{
  "time_shift_ms": 50,
  "encoder_norm": "batchnorm",
  "encoder_wave_strides": [10, 4, 4],
  "decoder_parallel_block": true,
  "decoder_prefix_bidirectional": false,
  "beta2": 0.999
}
Rows from block 3 of the text decoder, named by matrix and row number. Each number is 200 + 20 x the weight over its row's rms, rounded and kept within 0 to 999. All counts start at 0. After the name is the row's rms in percent of the matrix's.
# fc2: MLP down (decoder.blocks.3.mlp.fc2.weight, 256x768), inputs 154-307
fc2.85,104,228,200,200,200,200,200,200,200,200,200,200,260,200,200,177,223,200,147,169,232,231,168,200,200,154,200,172,173,200,200,163,200,200,236,200,200,222,169,156,246,200,200,200,200,200,200,200,200,171,200,164,200,237,241,200,241,200,200,249,230,163,200,165,251,200,200,200,166,200,200,200,200,244,200,229,200,170,200,200,200,230,200,152,200,200,200,237,200,245,240,200,200,230,200,200,200,200,176,200,200,200,200,200,176,200,200,200,200,200,200,200,200,230,200,200,200,200,173,200,227,171,200,200,255,173,200,200,200,200,200,200,200,249,243,163,222,200,200,200,200,200,200,170,200,200,227,155,200,200,200,226,200,165,228
fc2.86,099,200,200,200,200,200,200,230,200,200,200,200,200,168,200,200,200,226,229,177,225,200,200,163,200,200,173,175,176,169,200,200,200,200,229,166,150,246,237,200,200,200,234,200,200,248,200,200,200,152,200,178,225,200,200,200,200,200,253,200,221,200,200,200,267,240,200,200,200,200,152,200,200,232,200,232,200,161,200,135,200,200,247,200,159,249,200,200,200,200,200,200,232,200,200,240,200,200,224,200,172,200,200,200,168,200,200,200,200,200,200,200,200,200,166,151,200,200,200,200,200,200,226,200,200,200,157,156,200,200,200,200,200,200,200,200,200,200,160,234,200,226,200,248,200,200,200,200,200,158,200,173,200,177,223
fc2.87,094,200,165,200,200,200,200,200,169,246,157,200,200,200,164,200,157,250,176,200,200,200,231,178,200,200,200,200,141,200,160,200,200,200,200,241,200,200,200,200,200,200,241,200,200,175,200,200,200,200,166,200,237,200,200,200,200,200,233,241,200,200,200,200,200,200,200,200,158,200,200,200,200,229,227,164,200,200,200,200,200,200,200,200,265,200,227,200,200,229,200,200,175,200,200,200,237,267,168,167,200,228,200,200,200,200,200,200,200,200,200,200,200,236,200,200,200,161,200,200,200,251,200,200,200,200,200,162,200,200,200,200,157,200,200,243,200,168,200,200,200,200,235,200,200,173,200,200,200,200,200,166,200,200,169
fc2.88,103,200,200,200,200,200,200,200,200,200,200,200,200,200,229,168,200,200,200,224,200,200,178,200,200,256,233,200,223,200,200,230,164,238,200,200,200,200,200,200,175,200,200,200,200,200,200,200,200,200,172,200,200,173,200,200,200,200,200,200,200,200,200,200,200,200,200,200,200,200,177,200,152,163,200,200,127,200,153,164,200,200,200,200,200,179,200,200,200,171,200,200,221,200,200,225,200,148,200,177,168,200,200,200,200,200,200,229,226,231,233,200,235,200,200,200,200,200,226,173,200,200,200,200,200,200,200,167,200,200,200,200,200,174,200,200,200,200,200,200,226,227,172,176,200,200,200,243,200,200,200,200,224,200,200
fc2.89,096,200,159,200,200,248,200,200,172,200,200,200,230,200,239,200,200,224,200,249,238,200,200,237,200,200,200,200,200,200,200,200,200,170,234,158,200,200,228,200,200,200,167,200,200,200,232,200,200,233,200,165,200,200,240,200,226,200,200,160,200,200,200,200,200,157,200,200,228,251,200,200,200,200,230,200,200,200,200,200,200,200,268,169,246,200,200,228,200,159,200,200,200,174,149,200,268,200,200,200,200,225,249,162,200,156,200,200,163,230,200,200,165,200,200,200,200,154,200,228,200,167,200,200,151,200,200,252,200,223,200,200,228,200,200,200,200,200,165,200,227,200,200,200,227,200,200,200,155,174,200,200,200,167,200
fc2.90,102,200,200,200,172,174,200,200,200,200,137,200,200,200,200,225,200,224,200,200,154,228,200,200,200,200,168,200,200,200,228,146,200,200,223,175,200,200,200,200,175,163,169,200,200,200,200,200,167,200,200,200,200,200,200,299,200,200,200,171,200,178,200,200,200,200,200,200,175,200,224,200,200,244,200,200,200,200,174,200,200,231,171,200,200,176,200,200,171,200,200,200,230,200,200,200,200,200,229,200,200,200,200,200,200,200,200,126,200,170,200,168,200,220,200,176,200,177,200,200,200,177,200,200,200,200,173,168,200,200,200,231,200,200,200,237,176,200,200,200,232,170,200,200,200,200,200,200,200,200,200,223,200,226,174
fc2.91,099,222,200,200,165,200,200,241,155,200,200,161,200,200,200,235,200,200,200,230,222,200,200,200,200,148,200,200,164,230,200,200,157,239,200,200,200,200,200,200,200,220,200,174,200,200,200,200,200,200,200,200,231,200,200,250,200,200,200,200,200,200,248,200,200,229,167,200,237,200,200,200,229,179,200,233,200,200,226,200,200,200,200,200,200,200,168,200,200,231,200,200,200,200,200,200,238,173,167,200,200,226,200,200,200,229,200,200,249,200,200,200,200,200,200,226,200,200,200,200,200,200,200,200,200,200,200,200,200,200,200,200,200,253,200,200,154,200,200,200,200,200,241,222,200,200,200,200,200,233,200,234,200,200,200
fc2.92,102,237,200,200,200,227,231,200,200,177,200,166,224,200,200,200,200,200,200,200,228,200,147,200,200,200,200,200,252,229,200,200,200,200,149,200,200,157,227,200,200,163,200,200,200,200,200,200,200,200,200,200,200,200,200,200,200,200,200,200,147,158,248,200,200,224,200,222,200,152,200,244,176,200,149,200,237,200,200,228,200,200,235,235,200,154,223,200,200,200,200,200,227,227,200,200,200,200,157,200,200,200,200,225,200,227,200,200,170,200,200,227,200,200,200,200,200,200,200,200,200,200,200,233,200,242,200,200,200,200,200,179,200,225,167,200,200,169,200,200,200,200,200,171,172,200,200,200,200,200,163,200,200,200,200
fc2.93,095,200,173,200,200,200,200,200,200,200,200,239,227,200,242,172,200,200,200,200,200,145,200,200,200,200,200,200,174,200,200,200,200,243,232,200,200,231,200,200,200,200,200,233,200,200,200,200,158,200,200,223,200,200,200,200,200,146,200,200,200,200,172,200,200,200,200,200,225,200,225,175,200,272,200,200,200,200,200,200,200,200,200,170,200,200,200,239,200,200,164,244,200,200,240,170,200,200,200,230,200,200,200,200,200,174,141,200,200,228,200,200,200,200,200,171,200,234,200,200,159,200,200,254,200,200,231,200,200,169,200,200,231,200,242,200,200,200,200,200,148,200,200,200,166,200,244,200,151,164,233,200,200,200,200
fc2.94,098,200,200,200,164,200,200,200,200,200,200,200,200,150,259,231,200,200,200,200,246,200,200,243,222,200,200,200,200,200,231,170,200,176,234,169,200,200,145,170,200,200,232,200,200,200,200,200,239,200,200,200,200,159,200,200,200,200,200,177,200,200,200,200,200,200,200,248,200,200,200,200,176,200,169,200,200,158,171,200,200,200,200,200,200,237,200,231,200,200,200,145,200,200,200,200,200,238,200,228,200,200,228,200,200,260,200,200,200,169,200,170,175,252,169,200,200,200,200,200,245,200,200,200,170,200,200,174,200,168,200,200,200,200,200,200,200,200,252,229,175,200,163,172,240,223,200,159,173,200,200,200,200,200,200
fc2.95,101,200,200,200,200,200,200,200,200,200,200,165,200,200,200,160,239,200,168,200,200,159,200,200,200,200,228,240,200,200,200,200,200,200,200,200,200,156,200,200,200,200,158,200,200,200,200,171,200,239,200,200,200,200,246,200,226,200,233,200,200,200,176,147,162,234,200,230,200,200,230,200,223,200,156,200,200,200,200,200,224,176,200,179,200,244,200,224,200,200,227,200,161,200,228,200,200,200,200,200,200,200,200,200,200,200,200,200,200,200,165,263,200,200,200,200,200,154,200,175,200,200,200,200,166,200,200,200,229,172,165,200,244,200,154,240,200,165,200,170,200,200,170,200,161,200,200,200,200,200,200,200,200,260,200
fc2.96,106,200,200,200,168,177,200,200,200,149,200,228,200,232,224,200,200,200,200,175,200,200,170,200,200,200,200,200,200,200,200,200,200,200,200,229,238,178,200,255,200,200,200,200,200,232,246,225,174,200,200,221,200,200,237,200,200,235,200,200,200,235,170,200,200,200,224,200,200,154,200,200,200,200,225,200,226,200,200,228,200,200,174,177,238,200,171,200,200,200,200,200,200,245,200,175,200,254,200,171,200,200,200,200,150,200,200,226,200,200,200,200,200,200,170,200,200,228,200,222,178,226,200,200,200,177,240,200,200,200,200,200,200,200,228,200,200,200,172,200,200,241,200,175,145,200,200,200,200,200,200,224,171,200,200
fc2.97,101,234,200,173,200,200,200,200,143,156,154,223,200,171,200,200,200,200,200,200,233,233,179,200,200,228,200,156,200,200,200,222,200,200,200,159,200,200,232,168,200,175,200,174,200,233,200,200,200,200,200,200,200,200,253,142,224,200,252,173,200,225,200,244,200,200,200,145,200,200,177,200,200,200,159,200,200,200,200,200,200,227,200,176,200,227,200,172,200,200,200,175,200,226,242,200,230,200,200,200,253,244,168,200,200,221,200,165,200,200,200,253,200,200,200,200,200,200,200,234,200,175,200,173,200,150,200,200,226,200,200,232,200,200,164,200,245,200,200,200,200,160,200,200,200,200,241,232,200,172,200,232,200,200,159
fc2.98,101,228,200,200,200,242,200,200,263,243,200,200,200,200,163,173,200,172,200,228,168,234,223,163,200,170,200,200,200,200,238,200,174,200,200,200,200,200,200,177,228,228,225,236,232,200,200,200,200,200,175,200,200,200,200,200,225,200,200,174,200,200,200,148,200,200,200,200,242,161,200,231,200,167,200,200,200,200,200,164,226,234,172,200,172,170,200,200,228,170,259,172,200,160,200,200,200,158,200,163,200,200,200,200,200,200,166,223,200,200,200,166,200,200,231,200,200,200,200,238,200,226,228,200,200,200,200,237,169,223,145,200,200,200,200,200,200,200,200,200,200,228,173,200,200,169,158,200,200,173,236,200,200,200,249
fc2.99,089,200,200,200,228,200,200,200,200,200,200,232,232,200,164,200,200,162,200,200,200,244,200,200,200,200,200,200,200,200,200,232,234,227,233,200,173,200,200,200,200,176,225,232,200,200,200,200,200,200,200,228,200,200,200,200,225,144,235,236,200,200,200,200,200,159,200,200,227,200,200,200,200,200,200,229,200,228,200,200,200,200,200,200,166,200,200,200,200,200,200,200,200,172,200,200,200,200,200,200,200,200,200,200,200,256,200,200,200,200,200,200,200,200,200,200,200,200,200,239,200,200,200,200,200,200,237,200,200,200,168,200,200,200,200,200,200,200,200,200,200,200,200,258,247,248,129,200,200,200,200,171,227,200,174
fc2.100,106,224,200,200,172,238,200,200,200,228,225,163,200,249,200,200,161,174,151,175,200,200,233,165,222,200,200,200,200,200,255,228,200,200,200,200,230,200,200,200,200,148,200,200,252,165,200,200,200,200,200,200,244,200,200,200,200,200,200,200,200,175,153,200,200,177,200,177,200,200,200,200,200,200,200,200,200,200,200,200,200,200,200,257,200,200,226,200,200,230,170,200,169,228,200,200,200,200,200,160,200,200,200,200,174,228,174,200,200,200,175,200,200,200,239,200,200,200,200,228,200,246,200,200,200,170,200,200,171,224,200,225,200,200,200,171,200,200,200,200,243,173,200,200,200,200,200,200,231,200,200,226,200,200,200
fc2.101,100,226,200,200,200,200,200,167,200,160,200,200,200,167,200,200,200,251,173,200,200,200,200,227,200,162,200,200,164,169,236,200,200,200,168,234,229,240,200,200,200,200,200,176,200,257,176,200,200,200,200,200,200,270,154,200,174,200,144,200,200,200,200,200,200,200,200,200,200,200,200,200,200,200,200,233,200,230,200,200,230,200,163,200,166,200,200,170,175,200,200,200,200,200,200,200,152,200,200,173,200,238,200,200,224,200,200,228,167,234,200,200,200,200,172,200,167,200,200,177,200,200,176,200,200,200,200,200,200,200,168,160,231,167,200,236,200,200,200,255,200,200,200,179,200,200,236,200,241,162,200,200,200,200,236
fc2.102,103,235,200,166,200,223,225,200,200,200,166,200,200,200,200,200,237,225,200,230,200,200,178,164,137,200,200,200,200,200,146,200,200,200,200,200,200,200,200,200,200,200,225,200,200,171,200,200,200,200,200,200,237,253,200,200,221,200,200,200,200,200,200,200,200,200,200,265,226,200,171,200,200,200,139,200,270,200,200,200,225,255,200,200,200,200,200,200,200,200,200,200,157,200,200,200,172,200,228,200,200,222,177,235,200,200,168,174,166,200,200,200,200,228,165,200,200,175,154,200,200,200,200,162,200,200,200,200,153,200,200,200,200,200,168,200,233,228,200,200,200,200,200,200,200,200,200,200,177,174,171,200,226,200,162
fc2.103,097,240,168,200,200,248,164,200,200,200,200,200,226,164,200,148,200,254,200,153,200,200,200,163,222,200,200,200,200,200,249,200,200,200,200,200,144,167,200,238,200,200,200,200,200,200,162,175,172,200,200,155,248,200,200,200,200,227,166,259,200,172,200,200,200,200,200,200,200,200,172,200,200,200,200,200,200,167,200,200,176,170,230,161,200,200,200,200,200,200,200,200,200,200,200,200,174,200,200,200,200,200,200,200,200,200,163,200,200,200,200,169,200,228,200,200,171,200,200,200,200,200,249,200,234,200,200,200,200,232,200,200,200,200,200,200,249,239,167,200,162,232,200,242,147,200,200,200,200,222,200,200,200,200,200
fc2.104,102,200,232,200,200,200,200,200,241,200,224,200,200,200,200,200,200,226,200,200,200,200,200,200,171,200,200,200,200,158,230,172,200,160,200,167,200,200,200,200,229,200,163,200,200,200,200,200,200,251,140,200,200,200,200,200,200,200,225,200,162,200,200,200,200,200,200,200,200,174,200,200,200,200,200,200,170,200,200,200,200,200,200,232,200,200,200,200,200,200,158,200,200,200,200,200,172,200,170,200,200,200,223,200,222,226,172,278,228,200,200,200,200,200,200,200,161,200,200,200,163,233,200,200,200,236,200,151,200,232,232,233,200,200,230,200,227,200,200,200,242,200,200,200,200,200,200,200,233,200,146,169,200,200,177
fc2.105,095,200,200,238,200,200,200,200,200,200,200,200,200,227,200,200,200,200,177,200,238,200,225,233,200,175,200,200,200,200,200,200,270,200,200,200,200,200,233,168,200,200,200,152,223,168,200,228,200,200,200,200,167,200,200,200,228,200,200,200,232,200,200,200,200,200,200,161,200,200,242,200,200,200,200,267,200,167,200,200,171,200,200,162,200,200,235,200,200,256,200,175,158,200,200,200,200,225,200,200,158,200,200,235,200,200,200,200,200,200,169,230,200,200,200,200,200,227,200,200,200,200,200,166,200,200,200,200,200,200,200,141,200,200,200,200,200,200,200,200,200,200,200,200,229,200,200,200,200,200,200,200,200,200,168
fc2.106,101,200,159,200,200,200,200,166,200,200,200,200,200,230,160,200,200,200,200,180,148,172,200,200,158,200,200,167,200,200,200,172,200,226,228,200,200,165,200,200,200,200,200,168,200,200,200,200,176,200,200,161,177,200,200,227,200,200,223,200,200,200,200,224,200,160,200,200,239,200,200,200,200,200,155,200,200,172,200,233,242,200,200,228,200,200,130,200,232,164,200,200,200,161,200,200,200,200,200,153,200,200,257,228,200,200,200,200,233,240,200,200,200,200,200,200,200,200,200,200,236,200,221,200,200,170,200,229,162,200,200,247,156,200,200,200,200,200,200,200,200,169,200,224,200,200,200,200,156,200,200,229,200,200,200
fc2.107,095,200,142,200,200,168,200,200,200,200,164,200,200,200,200,168,200,200,200,241,148,200,200,236,200,200,200,236,200,249,200,200,200,200,231,200,200,164,200,174,175,200,200,200,200,200,200,200,235,200,200,200,200,228,200,163,171,174,200,200,200,233,200,200,200,200,229,200,200,236,200,200,114,200,200,200,200,200,200,200,238,233,200,153,200,200,158,168,200,200,172,200,200,200,200,200,172,200,200,200,200,200,200,200,200,165,200,200,200,200,200,200,200,200,200,200,231,200,200,200,200,200,200,228,200,200,200,200,238,200,200,200,200,200,200,159,200,172,200,233,248,200,200,200,255,169,200,200,200,200,175,200,155,241,169
fc2.108,095,200,200,200,146,200,232,200,200,200,249,157,200,200,200,200,200,170,229,200,200,200,200,200,200,200,200,228,200,200,225,200,200,173,200,200,200,200,200,200,200,200,200,200,228,200,200,200,164,200,230,200,200,200,154,200,200,200,157,174,200,200,235,200,226,200,200,200,200,242,229,230,200,232,172,200,234,154,200,200,200,200,200,200,134,200,200,200,200,200,200,200,229,200,200,200,200,169,200,200,165,162,167,200,200,200,200,166,165,200,166,200,229,200,200,200,200,133,231,242,200,200,200,200,200,200,200,200,200,240,172,237,200,200,200,200,200,200,244,200,165,168,235,170,200,200,260,200,164,200,200,249,241,227,200
fc2.109,101,200,176,225,200,200,200,200,200,200,230,167,223,200,200,179,174,229,200,200,223,200,200,200,200,200,200,200,200,200,200,233,200,200,200,200,200,200,200,200,157,158,235,234,200,249,225,200,200,200,200,222,167,200,200,242,200,200,272,251,177,164,232,200,200,200,200,174,200,232,200,174,200,200,200,200,200,152,200,235,227,200,200,200,224,200,200,200,200,258,200,200,200,227,200,200,274,153,200,233,200,157,200,200,200,200,200,241,200,200,200,200,226,164,244,200,200,200,200,200,167,200,248,200,167,200,168,229,236,200,164,200,200,200,200,150,200,200,165,200,147,236,200,200,200,200,161,159,200,200,200,200,200,200,240
fc2.110,098,200,200,239,200,227,200,200,200,237,174,243,200,172,200,200,164,260,200,200,200,200,200,200,150,200,200,200,200,251,200,200,200,200,200,227,174,221,200,200,174,200,232,200,200,200,200,200,165,170,200,170,200,200,163,200,161,200,200,200,200,200,200,200,200,200,230,200,200,200,222,200,200,200,246,200,159,223,200,165,200,200,200,200,200,232,200,200,173,200,200,200,200,200,243,200,200,235,200,200,156,200,163,245,200,161,200,200,200,200,165,163,171,200,200,200,200,167,234,225,200,200,200,200,200,200,169,200,200,200,200,151,169,200,200,200,200,200,200,200,200,200,200,236,236,200,200,200,200,200,200,200,135,200,144
fc2.111,099,200,200,200,168,200,200,149,237,200,200,200,234,200,158,200,200,200,200,227,200,200,229,200,229,200,260,200,231,200,200,250,236,177,200,200,200,200,228,237,229,200,200,251,158,245,157,248,200,200,200,200,200,200,200,200,200,167,174,200,200,222,200,200,200,175,172,224,161,156,200,200,200,169,200,200,200,200,231,231,200,225,248,200,200,200,200,200,200,167,228,177,200,200,200,226,200,247,163,173,200,173,150,200,200,200,200,200,228,169,163,200,200,200,232,174,221,200,170,200,200,200,169,169,200,200,200,200,158,171,238,200,235,200,200,225,157,200,200,200,172,200,225,200,223,200,244,200,168,175,200,200,200,200,200
fc2.112,104,200,200,200,244,200,200,200,200,200,170,200,200,200,172,246,200,200,154,200,175,200,228,200,174,174,200,200,200,158,256,200,200,154,200,168,200,200,229,200,200,200,139,200,200,200,200,200,200,167,200,200,200,200,200,200,200,200,200,200,176,149,200,200,200,156,200,200,247,200,200,200,200,200,200,200,200,200,200,175,227,200,265,200,200,200,200,200,261,200,143,200,200,200,200,200,153,239,229,200,200,200,200,229,200,200,200,200,144,228,200,200,200,200,200,200,200,144,200,169,167,200,200,256,200,175,167,221,200,238,175,178,200,200,200,172,200,200,227,200,200,231,200,200,200,200,200,238,177,232,237,171,200,241,200
fc2.113,100,200,200,244,200,200,232,200,139,200,255,200,200,155,144,200,240,200,200,200,200,200,168,200,200,200,200,200,200,236,168,200,200,200,200,200,200,166,200,171,153,173,160,162,200,227,200,200,200,175,200,233,200,200,200,200,200,200,200,200,200,200,200,200,200,177,200,200,200,200,200,200,200,240,145,173,200,178,173,200,200,231,167,200,200,200,165,229,174,175,200,245,200,200,158,245,165,200,238,200,200,200,200,230,200,200,168,200,233,227,169,200,200,200,200,200,200,200,200,200,200,200,200,200,200,200,200,200,239,200,200,233,200,200,200,200,200,200,227,200,178,200,200,200,232,200,200,200,200,158,200,241,200,232,165
fc2.114,097,200,200,200,200,237,255,200,200,200,200,200,200,200,228,200,177,169,200,200,200,200,167,177,159,226,200,176,200,200,225,200,200,200,200,200,200,200,169,200,200,230,200,200,200,200,200,200,200,227,120,200,242,200,173,249,163,200,200,241,165,200,257,200,200,200,200,165,173,200,200,200,200,256,200,200,236,200,200,200,236,200,200,233,200,200,200,200,232,200,200,200,200,200,171,200,227,200,200,238,200,167,200,200,200,200,200,230,200,200,228,200,200,200,200,200,200,170,200,200,229,245,162,200,233,200,200,230,200,200,200,200,200,176,200,200,176,234,200,200,200,200,200,200,200,178,200,169,200,200,200,200,200,200,200
fc2.115,106,200,223,200,166,200,174,200,200,200,200,234,200,200,200,228,166,200,200,175,200,200,200,200,200,200,228,200,200,200,200,160,200,200,200,158,161,250,234,200,223,223,200,171,200,200,200,200,200,236,200,200,200,170,200,144,200,228,172,169,200,232,200,250,176,200,200,200,200,200,200,200,200,200,226,200,170,200,178,200,200,200,200,221,200,223,200,174,200,200,200,200,200,239,223,200,200,235,250,200,200,200,200,229,176,200,200,200,200,167,177,200,200,200,200,163,200,200,161,200,200,200,200,200,200,200,200,239,200,200,200,200,160,167,200,200,200,200,163,200,200,167,200,200,200,200,233,165,200,200,166,200,200,200,200
fc2.116,096,200,200,200,200,200,200,200,200,200,200,241,200,160,262,200,200,200,200,200,200,200,157,200,200,200,200,200,250,200,145,151,172,160,200,200,200,230,172,200,153,200,200,200,200,200,200,200,200,200,200,230,166,200,200,200,166,200,155,200,200,233,247,224,200,200,200,200,173,176,200,200,200,174,200,200,200,200,200,200,200,235,165,236,200,200,200,200,200,200,200,252,200,200,200,200,153,200,157,200,200,200,200,200,200,200,200,200,200,200,200,200,200,200,200,200,230,200,200,200,200,158,200,200,173,200,242,200,227,200,200,200,234,200,165,200,200,200,200,222,200,200,200,200,152,200,200,200,200,225,200,200,200,200,200
fc2.117,105,200,200,200,200,231,227,200,200,227,200,174,158,200,200,237,200,200,200,200,200,200,200,166,200,200,227,200,200,200,172,200,200,200,200,200,200,200,200,200,200,200,200,200,200,200,200,200,200,200,236,152,200,200,200,200,200,200,200,200,171,200,200,200,171,200,200,200,200,175,200,237,200,200,200,200,200,200,167,232,163,229,176,172,200,200,200,200,200,164,200,228,200,200,200,200,177,200,200,200,200,200,200,156,200,164,173,200,200,200,200,200,200,232,178,227,200,200,200,161,200,200,200,232,200,200,200,200,200,200,200,261,200,200,200,200,200,200,242,239,200,240,227,200,200,200,231,227,200,200,175,200,200,225,200
fc2.118,099,231,233,200,200,152,200,200,170,221,200,200,200,200,200,200,245,200,247,239,200,200,247,200,200,200,149,170,200,169,200,200,200,229,238,200,200,200,233,200,200,200,200,238,200,200,200,148,200,200,173,233,200,200,200,200,200,129,200,200,200,231,200,200,238,200,200,168,200,160,173,200,172,200,200,225,200,200,200,200,226,172,173,200,200,200,174,200,200,200,200,200,200,200,200,200,258,200,200,200,152,200,228,232,200,200,230,200,159,200,200,273,200,170,218,200,237,200,242,162,200,200,200,200,200,200,200,200,200,200,200,200,200,170,200,200,200,200,200,174,200,200,200,200,226,200,166,200,200,200,200,200,200,200,200
fc2.119,102,200,200,167,200,200,173,200,200,200,241,200,200,200,200,252,200,200,200,200,200,160,200,200,200,200,200,200,200,200,200,200,200,200,200,261,172,200,170,200,200,162,200,200,172,200,200,200,200,200,200,200,200,178,232,200,236,200,163,200,200,249,200,200,153,200,200,200,237,200,200,200,200,229,224,200,163,200,200,200,200,173,230,200,230,253,146,200,200,200,223,200,200,200,229,166,200,200,200,200,200,200,157,200,173,200,200,230,200,200,200,200,200,231,164,200,200,200,200,200,200,243,175,200,200,200,163,200,236,200,200,200,200,200,229,200,200,240,200,242,200,200,200,200,200,200,200,228,200,231,242,200,200,200,227
fc2.120,094,200,200,200,200,200,200,200,200,200,200,200,226,153,227,200,200,200,200,164,200,200,240,200,200,200,200,200,200,200,275,200,200,200,160,200,200,175,200,200,200,234,200,200,200,200,200,172,200,200,200,200,200,200,200,200,162,200,200,200,200,200,200,237,200,200,200,169,200,200,200,200,200,200,233,200,229,256,200,200,165,200,200,200,200,200,200,200,200,200,171,200,241,200,200,173,230,200,172,200,200,200,200,200,200,225,200,200,200,200,242,245,200,200,200,200,240,200,200,200,200,200,200,200,200,200,200,200,200,200,156,200,228,169,200,200,159,200,162,200,200,200,200,200,200,200,200,200,200,235,200,238,200,200,164
fc2.121,098,238,200,200,200,200,200,150,200,200,200,200,200,200,200,200,167,241,259,200,200,200,200,149,200,236,234,200,200,200,200,200,200,229,165,228,159,200,200,200,200,167,200,200,200,175,200,200,167,200,200,200,200,200,243,200,233,235,162,200,200,200,200,200,149,200,200,200,200,176,200,200,200,200,200,270,200,172,200,176,167,127,200,200,225,282,200,200,200,200,200,200,200,200,200,200,200,200,200,200,200,168,200,237,240,228,163,200,226,200,200,169,200,200,200,200,200,158,200,234,200,200,177,200,200,200,172,200,200,200,200,200,200,200,200,200,200,200,200,230,200,200,235,200,200,200,200,235,200,241,200,237,200,200,200
fc2.122,103,156,200,200,200,200,200,200,200,200,200,248,200,200,178,233,244,200,200,223,200,200,200,175,223,200,200,200,200,200,175,200,225,200,200,159,232,223,200,200,200,164,200,200,175,200,200,200,244,229,200,200,176,200,241,171,200,236,244,200,200,200,200,200,200,200,171,200,229,200,200,200,200,200,200,200,200,154,200,157,200,200,200,168,200,200,174,200,200,200,200,165,140,200,200,159,142,200,231,168,248,176,200,242,200,167,200,157,173,176,200,226,200,200,200,200,238,200,161,176,157,200,237,200,227,200,174,200,234,225,200,200,160,200,200,160,200,200,230,200,200,159,200,200,200,200,200,233,200,200,174,147,229,200,200
fc2.123,099,200,200,200,200,200,200,169,173,200,200,200,163,200,200,200,200,200,200,200,225,200,162,200,170,200,166,200,200,200,200,200,200,200,159,200,200,174,159,235,200,200,200,200,200,166,168,200,200,200,168,200,173,200,200,200,200,200,200,200,200,200,200,200,236,200,164,174,200,158,200,200,200,200,179,200,200,200,200,200,172,151,170,200,200,200,200,200,235,231,230,200,200,241,200,200,200,239,200,200,249,200,200,200,200,164,200,200,200,200,244,200,200,169,200,200,162,200,200,228,200,200,200,200,200,200,168,165,155,226,200,155,200,200,200,200,200,200,228,200,200,200,200,165,200,170,200,200,200,200,200,228,200,158,200
fc2.124,106,157,200,200,200,227,200,200,200,200,200,200,200,154,160,200,200,223,200,200,170,226,200,165,200,200,237,200,200,223,200,200,200,231,200,200,232,200,159,200,200,200,200,200,200,200,166,200,146,224,250,233,200,200,200,200,200,200,227,200,164,249,200,200,234,200,200,200,200,248,200,144,200,200,200,200,235,200,224,200,200,227,200,200,241,200,200,200,226,200,178,200,200,172,200,178,200,222,200,200,256,200,200,200,226,200,200,200,200,200,200,200,200,200,200,200,200,200,200,149,200,272,200,254,200,200,200,242,236,175,200,240,220,200,200,227,200,200,200,263,200,166,200,200,167,200,200,200,200,200,200,200,225,200,154
fc2.125,096,178,200,173,175,200,200,200,157,200,200,200,200,200,150,172,200,200,200,155,200,200,200,240,225,200,200,200,200,200,200,170,200,200,225,244,200,233,200,200,200,200,200,200,200,176,200,200,168,200,200,221,258,200,200,147,200,200,200,200,200,234,225,200,200,235,200,164,200,200,140,200,200,200,139,174,200,162,224,167,200,200,246,200,200,200,200,200,200,200,200,200,200,200,200,200,200,176,236,234,200,200,163,200,200,243,200,200,200,200,200,200,200,178,200,200,262,231,200,228,200,200,200,200,200,172,200,200,200,161,159,200,200,200,200,163,242,200,200,237,200,200,233,200,200,200,200,200,200,228,200,200,200,200,200
fc2.126,092,200,200,226,200,200,249,159,200,200,200,200,200,200,200,242,174,200,200,200,200,200,157,173,200,200,200,200,200,230,170,200,200,200,200,200,200,200,156,200,200,167,200,200,200,159,152,200,200,200,233,200,226,200,172,200,200,175,200,240,173,200,235,232,240,200,200,200,200,226,200,250,200,200,200,200,200,200,200,138,200,160,200,200,200,200,200,172,200,172,226,200,200,171,200,159,200,150,200,200,226,200,200,200,200,200,200,200,155,200,200,200,200,200,200,248,240,200,200,200,244,200,200,200,200,200,200,200,200,200,200,200,259,200,200,200,200,200,239,200,200,247,200,239,256,200,200,200,167,230,200,172,226,200,200
fc2.127,097,200,200,200,200,200,200,226,200,251,200,200,171,200,200,200,200,200,200,225,200,244,200,200,200,200,200,175,232,200,200,171,174,200,200,247,200,236,200,200,200,200,233,200,200,200,256,200,200,200,200,200,177,200,257,200,240,243,200,200,200,200,251,238,200,200,200,200,151,200,200,231,200,228,242,172,159,200,167,200,231,169,200,200,200,200,200,200,200,200,200,175,200,200,200,200,200,200,200,166,200,200,231,159,200,200,200,200,200,200,200,238,200,200,200,200,236,171,200,232,173,200,200,200,200,200,200,226,200,200,158,200,200,161,228,167,200,200,200,200,200,200,200,200,200,174,200,175,243,200,164,238,200,232,200
fc2.128,101,143,167,200,241,228,200,200,200,242,200,200,200,227,200,200,200,232,173,200,262,155,227,200,200,241,166,162,200,200,200,200,229,200,200,200,200,177,200,226,200,200,170,200,175,163,174,200,200,200,200,200,200,200,249,200,200,200,200,200,200,200,200,200,200,200,170,200,200,162,245,141,200,200,176,200,200,231,200,200,200,200,200,200,248,200,200,200,200,200,200,179,200,200,200,200,200,200,200,200,229,200,200,172,233,200,200,200,200,173,200,172,200,200,200,200,200,226,237,177,200,200,174,260,200,177,200,226,172,200,200,200,200,200,200,200,200,134,200,200,200,168,152,174,200,262,200,227,200,238,200,200,200,200,234
fc2.129,102,171,200,165,200,200,200,200,177,200,200,200,200,200,200,200,200,177,169,163,240,200,154,257,150,175,200,200,176,200,200,200,200,200,161,200,200,200,200,200,264,200,200,200,180,247,200,200,229,200,165,200,200,200,200,200,235,200,168,200,200,200,222,157,200,200,229,230,226,200,200,200,200,148,200,200,200,171,200,200,200,200,200,170,228,200,224,163,200,228,232,174,200,228,200,200,200,227,200,200,200,200,166,200,200,200,222,200,224,200,200,200,233,200,200,200,200,200,200,200,200,200,200,200,200,200,200,200,200,142,200,200,230,200,250,200,200,200,200,200,200,200,232,253,146,200,200,200,200,200,200,200,200,200,200
fc2.130,097,149,200,200,160,224,200,200,200,170,200,200,200,200,200,233,200,200,200,200,200,200,200,200,200,200,200,200,200,241,200,200,174,200,227,200,200,200,200,200,200,200,200,200,200,200,200,200,200,200,200,200,200,200,228,200,200,200,224,200,200,200,233,175,200,200,165,200,200,200,155,200,200,175,200,200,162,200,200,200,158,168,200,200,200,165,200,232,175,200,200,168,200,200,200,246,235,200,200,200,200,164,200,164,200,200,240,200,147,200,232,168,235,249,200,200,200,200,200,200,200,239,229,159,200,200,200,200,200,200,200,241,200,200,200,200,200,254,200,244,200,200,200,200,200,200,242,200,243,200,200,200,200,200,164